A small encoder-decoder audio transcriber, trained from scratch: decoder width 128.
Rows from block 3 of the audio encoder of a small encoder-decoder audio transcriber, named by matrix and row number. Rows with one number within an expert belong to one neuron, the router's apart. Each number is 128 + 24 x the weight over its row's rms, rounded and kept within 0 to 255. All counts start at 0. Numbers have three digits each. After the name is the row's rms in percent of the matrix's.
After each expert's rows are labels from the 100 clips, of 14976, where the router gives the expert most weight on average: "loudest" is the band of the loudest frequency at the time of the peak. Only what is clearly more common there than usual is listed. The data: read English sentences (LibriTTS-R). In brackets: how many of the 100, against the usual share in percent.
# router: slot weights (encoder.blocks.3.mlp.router.weight, 64x160), inputs 54-107
# up: expert up (encoder.blocks.3.mlp.up, 32x32x160), inputs 54-107
# down: expert down (encoder.blocks.3.mlp.down, 32x160x32, transposed), outputs 54-107

# expert 18
router.36 106:118130095111108155124140136096172100141093135146142149107129121130103161130163132145102135113125168155126124174132109123104145089135159123124136149111156091138099
router.37 118:108142100108133122142169090126126167118117161144156134070136119165124139141111135160110142092120149155111143131113127119096123074174141088156107197113150138121162
up.14 107:154130137138107117148166153131091141140148137129104114130121171114101147127158123112113125142149106210149141148131126156105153105100131079106113095132112111141135
down.14 099:153144097109142133134161131107157100133162140170143132115141098194131131097112140135130150126066145165116128132143135109096114099184114106129093101181109138128090
up.15 107:123089118126109120127164108155129139139117156089133135147166117084192116142123150144146093104113095133124106120147172135147136144133117121068114151162106161138124
down.15 103:136139162113142142160105132191122141060118112175116167115151108149118097101139113154110128143099074135144109102118177131140104099133135111147121083090168150097099
up.16 082:095129109142120120105104143098104138168175097118153124113152114124127148159124132139096123112121150149100131178153169107121084128103122086142143123128120159129143
down.16 087:165129130149092139108160106158177139156115177154119165112137098150144108174172146070105138117156146097124145115145105120136109087137131113108103144112127108145149
up.17 093:103126094155140125114141148127138102092130134158102148118140127119178125142118137147118117113127161162132184110145118170100130130120108138140081158188120129125186
down.17 086:099140123113141152139135118112098130107141069088138130131130107167173140136068142138088121118109077114096112147156136148144158153110171131140099097168123106156140
up.18 088:157112137119114110106116132154093179172165155132099129082087153169145145111147098117127130173137152131150136095178103153090110129150172127154143129162143121138159
down.18 095:141126141164116155110131138102146072115177102092142148112131126125120129107102148159136138115104113147152114167118133155136143103103126108142126095132091107145150
up.19 105:195137167126166146092139115115151116115145106104096124130132122111120154091091104174121155098164071135158105109081133124117140143145122159082156102113129106109123
down.19 104:133173109153130162142134125139118170115152129134138100141158109129142111128134099130119118115137108104116108115113109163172117118157151164148120143143113186112142
up.20 097:108124151152101123138141137144137132154142147097165140132185127106161130151113142125134107094151082119120152123151196134126123120128105107076103125154070144155146
down.20 102:144113145115165164114144128134087123103122152137169151143110135135155126120130078147116131165135134119139159149067142117127121115136162109130081105137137136136132
up.21 078:131116135116093108126132100161118161116155141147157139118105149170149095143128118131157136153098184113114139131149113169077143107101148106164132097130123115107133
down.21 089:141129134179178147128112127137126122132118096089125111120104104110122150139101111103128077135123154102132112115102126118112102143129118122133177085082145160121078
up.22 108:123159123120164174153171138145111126112118114138157121143144133139159131117117128115134140142120118144124116082148145122147126131155118123100076156152099131100152
down.22 107:120157105097093098147131091130154126143107140138142139134106113171168102148146158115088117113133150127185136175193107128178138152083165141116106121158092151164170
up.23 107:155130100113146101112104185114133195142123103130125055134159167119113123079109119126133142132107084146140158121108131139107106138142162095140144105108119185111135
down.23 101:163090142109130098137154140132145135137170162106122171122133163100104117168125141106154146141078132106148150130196128145122149081126124135099093131112118089094150
up.24 095:129118156153129087144133169142099173075149131103112113129149149122152078141138128130171099100136118142131163102126090137095141159129135103159148142120139124090098
down.24 105:156137116128083079170131138126143074179116122113098150111151161173100149123145171126110089139135129130084176126141119137082110141173139125112122098136123109114112
up.25 092:109180084121170130143148154133091105113117118120142113142101142162125130094118117154207101156119143175134124128099105138120143132162149138161101132111137122130132
down.25 092:112146115110144107117090115149139150126099104123159106127147095122175154138153159098121164105139146115131172149160089144112113179113165146095110095128118111161126
up.26 115:117161160165105118169149114140082111138180149091151108129127132135148138147133090108138082122131182161139086137136168118127158109087069099126118149105101127144138
down.26 104:142152137105090130149140121142159121140097142133142134119081122164129126147154122135145145156118184169125143132121167132081107101145106134195124148151169127138173
up.27 103:112137103150123113149080129153155110141154107164136154117122115125132135125133134164166115135080137076109162138144109135135097142106163081148140143102123171106140
down.27 108:115116152157158091087166122084140138118155163098101132083090135173142109077086191137128113159135117143149165155137104121100125085103147099141129120137131164149143
loudest: 250 to 500 Hz (40 vs 14.7)

# expert 29
router.58 075:153123102084127139152148148097179119108087166163151146134145110114110134136129109140108140148135142145104123141121128153121151135098125084121106118114116076145097
router.59 076:158120084075156139133120157121166134080114135139138130134144126137106112140134133142126146126134139125133131144118125195122122124121133089140095128121094083122097
up.20 081:148144103135109131149122122120138113135143135149101155138075120155109102097103136131112141208103155174102165165100091125130149154126140148125117126154129112102152
down.20 096:150117140140135093095080174097144081147111130110144157121135128117131129152151112115119106168110137100135125126165143148091123145152132101189149121140119093156119
up.21 125:093144127173153127160134096126113113166135126126117133144115140121167138144113128140135106203138151147106154098101148095157177170119090088114113104090102113155114
down.21 118:093114129109149077085146172111123143115115131155125144142134130137107152113159089075131168103106150113145131152113118152101157129098155101122148081139121101119084
up.22 089:138124106099110135149127084166125125136127148125132154132166169119128176104151080137114125108114095092144147131152139124189083120153125108077108176133104141113092
down.22 099:145124121132138114143079168104124088098151127139157105120096108130125138092118154092133162137109144170144156135099106122155124134169147163115109164121111138118184
up.23 094:153087138121161113136146115134204123084116162164116158090134096117128151167117160140127112100144070093154133132084124115118142143128086111121109117091133147116140
down.23 097:106102161131116155146152159122116149126139128113109091091100122161135152157119128132140101164105143161123110143136123148096115127145119089173158127071128154117109
up.24 104:144141169155120142139128124135126135123136137107127151087190121103145129148141108123100108088149144093098180135128148111135143105166083134120164143110115137137165
down.24 100:142139119115144107153128105149084089140122104156133134103175094164153140124116164102128155110139161161182068132111113129121136123132140141144094144116142102127145
up.25 090:102141177176101117146144142107135091171122134125117139134069130134149135138108101114165149194106143161134128118116128120109163132135140093143123112102104090147104
down.25 093:109116161090096133084111131135137079107166053090114118149128151135119128143116118130112141159101129138184123120147152148122137115098121069127127122130124124121123
up.26 097:133132143136154104123166105137161129114113135088140149133137136136146135098123184186187169175113140100111117094127121150130136121112115099114088105113139109132108
down.26 094:113125125110093119144112126097141145129141169126132125130166108100129109091111101097121112134105098108078124114132176134124146105091144116144143116158154185107115
up.27 077:136120116131138135099144099089146128157140110126118161135110176157153149123124103113111104201160132102107125079055146161177154138132117116113093142138086091103122
down.27 085:108139164117125143124115181105134117133095150123118125119110117113159131095134121111127119188123106145141134142133112137100121118122142117136113162181086137177133
up.28 075:101145109153133148116157109095134152115144105125122167125132115135126093139115114132176124137107086110151166095112169148160138141143151119103086136124097135142112
down.28 089:106120126113075126129136136128097124106121132054113107137133172120158129097139129140108106135128109106132116114123165160100126089117138114177138159119167128139142
up.29 121:165117153140151138113162118116137115128118161121124100082173129097151143109143139153137138089135092070130149116132157103140120136097078133139152143096126126148131
down.29 111:167120125108128135169174130170088089116115154147121107157140132166092113139142120136160127127131106155149099103121086114130090112166139113077147139112142123182141
up.30 104:096117120121145127145147123113186133152098113149148148130099158118123152144096179179204166138150155120111096098111129129111151170095129100151130087144130090146110
down.30 103:142135125129133114133148121121105133071169131104106125143172115127147130155150106091111118105091124077129126144162126144138128107129111099124140103105161184141140
up.31 080:121131132103125121145145141169099127084112161150109145083090123127116105135114147147162133119136166115157125190098103130143157156172143118139151160135144102134106
down.31 092:134102160150099142094136124114142176147146091169136141141152109179074126180096100094105077148160140147114126133178135129113102097088116150119108090149157150102132
loudest: 500 to 1000 Hz (55 vs 7)

# expert 8
router.16 101:121113101120121113105176117143157120135104143137142165076130116113147126130087104125093106105114103100141132133138136099129083108201135136105096151129156169156123
router.17 101:111107110116159116130159117137173124132091157160170147077114116098140146152094121113086109089114081118149131135162152123115095091172132113092114163114148156141143
up.20 100:129152141126124095117151082133134117080129143171106151132121157126167121063135161174171157097112129098129137118119088116152133127110099092136154123166138150133120
down.20 108:141121141115155120089170098158109097095118156120129109126124107120141115092107166148141146104134086098097142122128154164147147119187139136107136144142077098124104
up.21 099:175166110140161140193123169169139124157152148148108098114139149141087127138097132111116123091151142132129154132114146104110101148115113126121118146112105141141133
down.21 094:073133138141115169083138095120152104149161124114150115106095097133096080099156106117120145118108125105142152121146099136123133117164087142138119152154149153128142
up.22 098:143182106106096102131128165158136096143156142147134083103106143190099077126076131131142098133108149133142116138135134127105105118138167160160078095138164134143175
down.22 102:095109140127139122071105121110143118133162119125132134150148107131105117112137110116161089100148141131109116096133096151152136125139130138143125129126124137108166
up.23 092:100125137139138129136152120139137131103116123124167084120157130109142119130122139127142133108109144164121101138181157133134156088087092125137081121104124149108142
down.23 094:099124059102146113101134159118175152135168150142164126109143132153128119151151150132095169081144155108126092171084135122102121125131146104147107147134193127119142
up.24 106:123093100098115101114098146139086095156109099142168141125088142185108145085128111125125162147128123141138124122139066142151125151139142132123165145161098149149121
down.24 103:128141130090130109100141101116170127145107113091147135107126121149073129148137138117096144120112086126124145124096147138128152130147134139162134083115136159152122
up.25 096:152159122120104133086166109156109122115124143143074123148166127157116085117090136130150149109120106116102139122140154125147170153139078149123119127160117153132105
down.25 099:131129130090097121154161093156163071114125169166116183123116136114143152142135101118140166132139119083165142148104146142130135142153069152132065184124119146133154
up.26 090:130095147127132094085161116152122066111102144149120180107099120123138132137167144141124086154121131062127118111132133132135122119149131105124148151123138126131171
down.26 090:119175149100156128145111127125137102168155135103120107145125111143117120125138119098153140160079126145139132144103119142065129117099084147141101084116098099115068
up.27 101:137163188118135120094140121120124094102124111185131118136144125148135110128093110134111188081092122153122144101145108133126130135090120116142182098161148128115090
down.27 102:153096114171122110094099106132126117140113139160119108162126133100151183107133126115128127119157119130134162102108131132127100126100115177112139147116155146141106
up.28 099:095120115153156136166151126122108166131116112119106124135165095137104118146110172176146112142092095146138124159115135120125138125115119159098093094134166042128118
down.28 101:165116149103114126113185157158110138137117109137133149109137150114134126112146127131156110114134111108141089114123132091103132110179154107105138128099120120112129
up.29 105:169118128142088095075161100160140124131151146128121132135119168139174135079131161137161149149132137113124123104136108109185124143126106147138101116168121168145135
down.29 098:107125125123116077120159116169099133074128164147141148115134113125145139151135148104111161100119114094131134128156095147157093129139091120063148138168117114129143
up.30 096:103130172129118164186107128147075189158129144073161116120162127123091138129106146112149103119173129132156133131111160129128148120127106105104131133116101104147115
down.30 096:114119100087117142117150158130156107112166146146116145142137084093107147102163127137104128109119130088105125133117121086142100143117155129123114126166093162164122
up.31 106:143150148128117152123106106145102089131147141149096121128135090178167142101173123115144156098157139100173162117144151084145127132131157110110144152108088124140144
down.31 102:110103128158147110152137098117069096118110116104083100125133114178125151101105110098153095169110102121098106127174143170113134110111148117133124114155137133121158
loudest: 2000 to 4000 Hz (42 vs 2.4)

# expert 1
router.2 109:137168133067144116098143119139141123153076138144157173125136095149134113176156114078105103145142157104116142142158132114131095081151137105115093151150113112140145
router.3 077:130145129079142132122126121106140134136082110148146139121137068146113137169139130091127098123115153076147136155170137133109110098146148094114086114152076145109133
up.14 111:171139127160152136101129108168104101115126125057105136101141113089167148148136137117096117144139117099180162173101149101159156158093130161083150124139134152130121
down.14 102:127171100134140114171134154130130175146133117147145041126108127170153083167124135133118166118138150167088103186099134139126159095121105125142098089090147111059125
up.15 104:137091138153099132110127098129112138096121149114143137095122108073155134126114129115072108089145110110126124114073157099165141146133106156096170128176092149127132
down.15 104:100136165114153145137161149099174109092164143136134071117086098124157075164115136161131127164136178154147113141116098138103167132109102125143120144084123124143107
up.16 091:112120104112126112141138145109104117102114115144067144119102155131134089131167123140139099148097121111128157196136118130132185124137132120143126126086179102151121
down.16 087:153078166140159124134125138131133086140131128147134125088118128178060102127144144117150122140143066163118129122129135101128150136113130089151093134122115112176118
up.17 099:149124116144088160116137107130130115101102104136145150108125121119134188134115122112076156114131124151147116146130159126134112086139132143123134130131078117114118
down.17 098:116085121164122140164106118142147111128165080117124137167110140118126094100165123194132080144114134104150150088146114097115121201111093086121165077084116154105108
up.18 100:171146146105119158103173091114125152122118147100157134126127148115117133106088135131084152158152120155176142095101137140141088086127136109117165149127108135123138
down.18 104:132164121103077127152150195125169154159101129097155111112133133110131105116171117146120102161107153113155128156124136175124139119108140165118146130134121187123128
up.19 098:137150117097154133128166112124123142126121149137133139146076132135130166145136123135141155126075108154150139172164102109095165122108124101194122172078108102115133
down.19 097:144156088132126125067118106138106156154094148132139167155144163171134095115120108104138119138136104161119145135126133105191152067128106116101158081103130118151085
up.20 106:154112175175128116117119141157103114146108156114124111105156146079157183113126134074118126109103104100097194080141150110144108151125112119101144087123148145149116
down.20 098:147118181154132132106121123108111097113157126099128149112109106113087144146107145168127123115108130107148131133111091100094145099138186160159096141125128113094130
up.21 081:193125136131111118166112110124084119139097103122096107130174114114125170100110089132172114142107132142100153148119142098145140122130147129096162108122164120089092
down.21 090:180122072096141127158153170107163113139113129075118137092125097097095123140115187112158093133118129124148158092130094113121137129175131106119106150093091120118148
up.22 093:111086131122147131115116142169081164123120133105115163087152152170099150112125084083128108126144142144121124075069095129168118124153122145094169147090119135148142
down.22 098:114134161093123134147114125112158115123166156065118101178116145141125137126044089137127051160132141114109120112108125143125113126131137133160118122138126131159134
up.23 080:115101147099104147114154129124147170110138125108150154095187111049151187136119117131100148122129116121127159144121130144128112105115104098160166123144143180132130
down.23 093:156143076154110179135127135139133077103162112123174140096119120105116136146111160168121141074117171104150112124076135111145140158167143105169115157129120075164144
up.24 091:131128142086143168105146105099125130129131122118138114158101107153116086129167097132122110166123124131097148150085078107085164123138123129164154146106119119127134
down.24 091:125140089115125155160086135089109114164144119161113083152115162151124136114110130113155155082135112114160147090113123104148127127159153168115117159154121142117103
up.25 105:119123160086118138094117098145080091122134134123130135111117121118186122144141150101167099160161146154158145120107150121152095133080127176104126076130153120120157
down.25 097:095132119148157111169122157124146168123124101135178106137130099205138091081120102166145111126113087137108086092097129137108127116136133123132130123140144126117116
up.26 109:188128112129115150112120108153082130150119146110133116127183146111111134117133117140147112136127091119113182129111124127165144114098056100067174153167129131118127
down.26 107:090143106158131142098070105109145138133139179121138106100118094115125101117109121106109116100141134116135107129101107134112136121148121107146143146101168117105138
up.27 096:143111113189148102141100140125116121128104144105122110103100142125142139128127136114116117139120145103108142145095157158081128150140115129155154118153182106145134
down.27 099:130123142142159171139128111105131111131156104147134109150111133117109149155150146091165140160094142121095159132120119118127095117113132115115117153139097134132085
loudest: 500 to 1000 Hz (34 vs 7)

# expert 22
router.44 131:089156146102124109105172128100151152084112150098151111084120094148124107143134160181144113126105157110153109144151136107073133109132115100162093105134139121147150
router.45 116:093176132090145148096170151118149154074104152134139156108144093143134106152148138155149141107123135127150132138121126118114116114145126123120133138100144094107113
up.14 102:144136106083100149119156112096166175078152105112118120104117132122126145095105117143112153127130130125168136175110079179116125125124138177163152128131134153128120
down.14 099:134130145104158131119123193132194130189096123084093134123091135119100165144132113100132122128138117129183106097101125133118104179193106124106105106141131130145165
up.15 092:155127092140129131116146151124113142103101106158132081149145107125119121158149140087104053115147120112181141129162127143125115122173122158111118149130115114116148
down.15 088:137136146174111152112109131114085098145152146125162149159134148122137168149161126133127132135159132116101141110146140109113120146088081133114107116135113100154110
up.16 101:137104146127095134079103131090180136121136121163140079099096127109112110117139138165125110129118132137127167142167106146075115140133121096122159106121160135161130
down.16 095:125180121144156159158115134143146091165123146100164157123123130144126174125106131110131160142161114143157116153091145129127160156112152129102121129109097093133155
up.17 093:116122130116088118163170104069154120105151155150137182102128135127175084108104137124150134169132126135111076114137118134112155139076128130154115111126155133136120
down.17 097:130080104133159132119101181114121110144085075160112108127119140113125161092165149109119112131123103135122136100082128105136138139117079115123131117143105107100141
up.18 101:083095153110163123137127120147115118141066119116123131148145127115039120164109168151117126140125165121122142139106131114138121127161101148103164145102143135129112
down.18 102:157147105152183119115066170145118163116114133173157085171126121182130094127132109109160137146138129158128152132108124117097144132120132124141125111116114156128136
up.19 099:127103120159071112083128118123111128121147127149133142138070130122155084121147141168164085152171152117083110112144093124121136137090128110135183100132139135107112
down.19 096:167142125160129131134093144122127106160118090101163129117085131097123121142153128141141159169114134156116123112099133128142147152108134106125123094064165097151128
up.20 079:141161129108129124106148102108150170092141139133113126122108122160120130136120155157149145127140137149109128118131133152104140112097162097169138150092150122167126
down.20 085:106129109125138100104106133142129125148165107138136154131107116174124151120119118150124170140118098108150123132144089115160160125163121126115125161111112137128110
up.21 098:116107140142123093156145114131143111137110138134118168115110124101125124132128131165096100092152125164093103114091122125112154152114102137131137145170142131151141
down.21 098:136125174162118142154122109177104137106161144109113137134146086096124128150139109135157070183066161110132106086112131138137137100128125118137109094100101167127133
up.22 098:117134115172152168165136149131151124130155129093139129134118113133121095131119121143145073100127145132087101088132106141107090135126118143179137120129128125118133
down.22 099:125115156107121111111176095107104132125183139075109094092118118153144112117149120159158131156094121149125075134168125162119118137110171118082131109100090123131158
up.23 094:145148124087142152082123141173150110133137120136117127167156151123133121090118141149153154160102144099109142130153116110137131114179157125109190171131150157109153
down.23 097:137135166081184115097120132124163130115166122108139145128117136133105132106120106106145165147139103135149119142137137120110142109064129126154149112099101158119113
up.24 097:118106153142129109130134127151133132141105104130114159124135122076131117130086118112107115105129132123105103116122115131158155110137123142120126137143144147129128
down.24 100:162097125158147159145128124114116149111110154141144138142139109118094102135111148099130125110055147128137156140133157135131145104123128151116112114105145129108142
up.25 117:100093146128142130132132104128129127145123122090116138113116105080137127139141113142111126135183137129107096164119133123150131106098111125117167144115135129156142
down.25 115:141111121147127129148111174107131096162128149084087126121142094161142112127128145088172116123135171103122162123108128112130130117126133154116129105089151105099106
up.26 101:131132153149093142119131159124083122099157162171122119135149136123170179170168115113058094122106143168134157113161104150098084109130159104127157188161139118142154
down.26 101:132138167115117137091173164101141113118103112140138126117143112111116136134120098125104096142080160119106100129166124132105126115134098137127142089119097104134107
up.27 106:129140150098164112157129091113105157118158146098109142125157148136117131137156135122105118132115148119128102139149127133125177110131119140155131145115139096151183
down.27 102:130127103132168144169134106112090147161117155117147122118148190190120112103118150136127109140103127141145109076099109062124136092104143138130104082121117136133133
loudest: 250 to 500 Hz (44 vs 14.7)

# expert 7
router.14 097:138154153115113142123148114101154178093136132113127132082135101142127136113117111175135115119142138125110145132153137149142091105147148077165141104142138120099102
router.15 092:137131171125123144113128112097156174080143111107121127094125094122130127124120105173139136126117147119118145134167147152129109111150149081154129102126113098081099
up.20 106:130163130107102131124147118105141162137161139101125141098086117157099115120133127134137170138115187139124100151166111136118166133154164112159103111097136129150134
down.20 101:183150150154132106082156115099163092135140178093119134134147134130098121117107116150142122136163120119133144060145124073102140159122157092090144093101122131175138
up.21 122:118143130106157123091141142062128153100102163157148099133168128151104122110145123121120166132129106121103156188106057121110154119120134129158159142094177106123112
down.21 105:122137125154136098141105104188158135153124125160136106156112101112129169115147144102148160119175128094149165107112117138120143106123108164110146124090151096154119
up.22 079:156110148150129141142106149087143129130161148126156057097120152130196175126116101143113154135142163130092157121088141129129153134114079081159153117113151117140124
down.22 091:108122126146135147127113126147142140142124120057128145108112106130125111136157160130123135113114103147131120148111101129152117079158164169063115101089086152132190
up.23 114:128108121120105150123075097114102140144136147143138087133206137115147126135134118135130105116144115123119126158133141124168111076146101107149142144147129112150101
down.23 107:115102154114129066135109135157126113121139077102154162116112117141155142094125158156106153123082151160143143168146065132118097139130139140134157146124125164149140
up.24 082:111158139109131151090140131140097133136129156150079122107106121129035144120123163099130121133129097134130102147099111120099159096131129112149151103130111142131117
down.24 095:102106132126124140129136096175139113117127142113138117133103109081126159122105140084145130120150153143103115111117134100110137111162084115141159108127110140141155
up.25 102:159120129091158134156078112121120129133104134192146100150191117092125105159124115106089138095173068156142139115126138112177089097099110161190171159132129150113135
down.25 104:073109134124124178115122102115103077108148122135131100114116147115110130102113163074110132109126137135133134144119099147107111206145104129095127117123162095182109
up.26 088:109162154140150113125115172134130155097126123102157093166128104127113141136147152126104149066132139164145148196123106109143100121178088114127107145100168122091175
down.26 097:092124124113131082073142103092107162136077099161122082118116166102127110107170148174112164148138143066145127101137147125133156095167105144139168142175168137145151
up.27 077:131150140109120106141141112096099150111167112130127198103101118123129083118100161154115086082099152100147123110112108115122162135144127142154120128151151120102131
down.27 091:138085095135155096123111116143147094099101119139129110144116115091118087155171127079104130098158147114105166115083137091115124148131167073109153130175122147110136
up.28 089:149112137157123120137168124090123153118139132144144128091114116119122173108152160152143164156104141162100153100132109098133147102106185110123133117141116120147133
down.28 093:120150104145178162109115130124142116127132160106129156086166103140172093119116111148117097146073154106149064119106149074112138102109159146144117114141111078099134
up.29 070:178177124118116142134115105160151132124118092151112181183138119135186089106105132149144117109152143104150129132105141146102147115150121097139162121131091122096173
down.29 093:070099110109120095136108120135092107100142127087143108078097114084178137144127163109159114120133105146099129139099140186129147093150131129081160122169186126108123
up.30 119:108155106110154153109149148111111146102145135141121134122095130171129123158145139138125137118126161168134123138146106151104166101155135065176138128095156124124118
down.30 096:132119124109092140108139061143148141148100113148126135115138140153117110119095147140126161112120156123148148114118171150125162135135103128157132150091104131128119
up.31 105:087143125141124128095141143130091104153131151094131105100082122200125170127107138131185129137087126129132174105162112111128096107107165137125147102154116106117126
down.31 102:173115134124191088118147099099134121112125149123106155174154142141125102127090102086138110159130105152124120141065159131178146120104121140149124117092126104131083
loudest: 250 to 500 Hz (47 vs 14.7)

# expert 4
router.8 091:139122131121132127166152118119104152070141166137151106065126132148124113169126139142100100129128173150120112137149133125118134086125130076149118147141118112139119
router.9 099:127101115122127129169161124101114132108150173131124102063116129146138117165132140166109069127169153176118134105144121118125141107118118101130136169141138144146132
up.20 101:130130133131152133093192131164146116122104129140151164092124119157200146115095151114145128125088098137121112117144132120087129121171171098138099135088162114140150
down.20 106:116201111044148136174170154127146143147125101090127123139138144118098066128126120160134159126105116109107119126132145163116148133146101107146120147156085131126139
up.21 099:134104177115155148143142120138123133100093129124097153134140135124147150173146131103098117098118092127141118115115148139123115125157102103140153123085154135139091
down.21 098:168107105118101101148122114109103135098125119118110112159073138137132125132078131112130154131145140132109083152154128114131159085139154171111119121116084072156121
up.22 104:097125125080115161153146148124152112135144131158067142142103115128092134153135159162143122096105120107118139094165111103154121124105146153101131116131128116089136
down.22 103:095075096144119113061130120105117149102102097121144179068134120138117115145131123114117114108157127103119134077103139145173154119122150122106130139132134169142139
up.23 107:164109143139108086105114127155083118131159123067136105121134088116171118126099112096116131139161148136108123121091136119162103135120134111135160127153105140141128
down.23 107:137122134155119178102121093107099118128140116124099118124165099137088128144136120094106135143160155113164135064118137064117095107145126138168144103102131159162117
up.24 104:131123157161111172139146125147145153149113144139117133085097115114146208129124133126105128136134124153112117139169162132079122105129168120096157130075136134120150
down.24 100:123160096145134140130118099159143164119118152132125155097134133134149093146144116124161137124131117122138124122139154125111128114107116145140110128096121139116160
up.25 101:085166128117152126168182158139185137130059125142121141116123116121111148142142142115167106086121123109099134112147161133148141137123136143127132123158132174124146
down.25 106:147154074132071080106141095129107152135131148110125135132126130189127111150089121135132118143139118101158140126144145144121142124177105093155107138124141143148117
up.26 104:133086155136129160144093120157162142084147113095079130107130093112112113120180137111118116076136122086159134106153129134108110123119115196085137132122088135140161
down.26 101:111096131082129108127162143147175186134138096134176129103129123158142128136109162084150116114117161144102085171131085135133150084133079145120120126121158132138115
up.27 098:161139137120159158117143122208123084096149137106098129115169088115139145102111138132140152105154076116121132125067139084148131147118118138086190138107135161125124
down.27 090:077127101145127142151149120122145147131161134094089113098157095130100109164144148090094075131114148119147126128144146117140155092169098187117106149138091107154147
up.28 105:109139119082128106108155119138113126112094114131143163122132132174154111126159142110133161134126111130129096132125128128097100115187189099098081111105121130127093
down.28 100:140145125136147087142137127140113087167127144132133143110136154118097136113095141117136138123142103154087135154110126121097172092138125111114169108176091120087104
up.29 114:135094094172061158104122151132077116110147115149122137139142131117097122118124121141121170170143158132134065153137092123132143124107103134090191103102145096130139
down.29 107:097124149131161121127091142136148166121124081140137090106138166133059117099128117152088081077131110137160092134140161115118137128160134130144141108096170127124100
up.30 094:148145165128133163098145122137153116121121145075094113141152086121091115144137170177139129096111093128137101105136127098112127115123119131080117113114090099122148
down.30 096:132117117117110082116117103147109154117122109128113127137165136135087108151191125119109133136129106113104109123150142124127115111168102118127091140147140183135121
up.31 106:131184148131146115115161129110119097137113128119142169126130109170148096149094150146155146131092120142128119160158107107115104134128134080181107112119154082117130
down.31 094:106151093118142126115127133123098108139114126141085130147103144125088130116125120132146124118095139121112153131158106130113160158124109128109143102154123149116123
loudest: 500 to 1000 Hz (50 vs 7)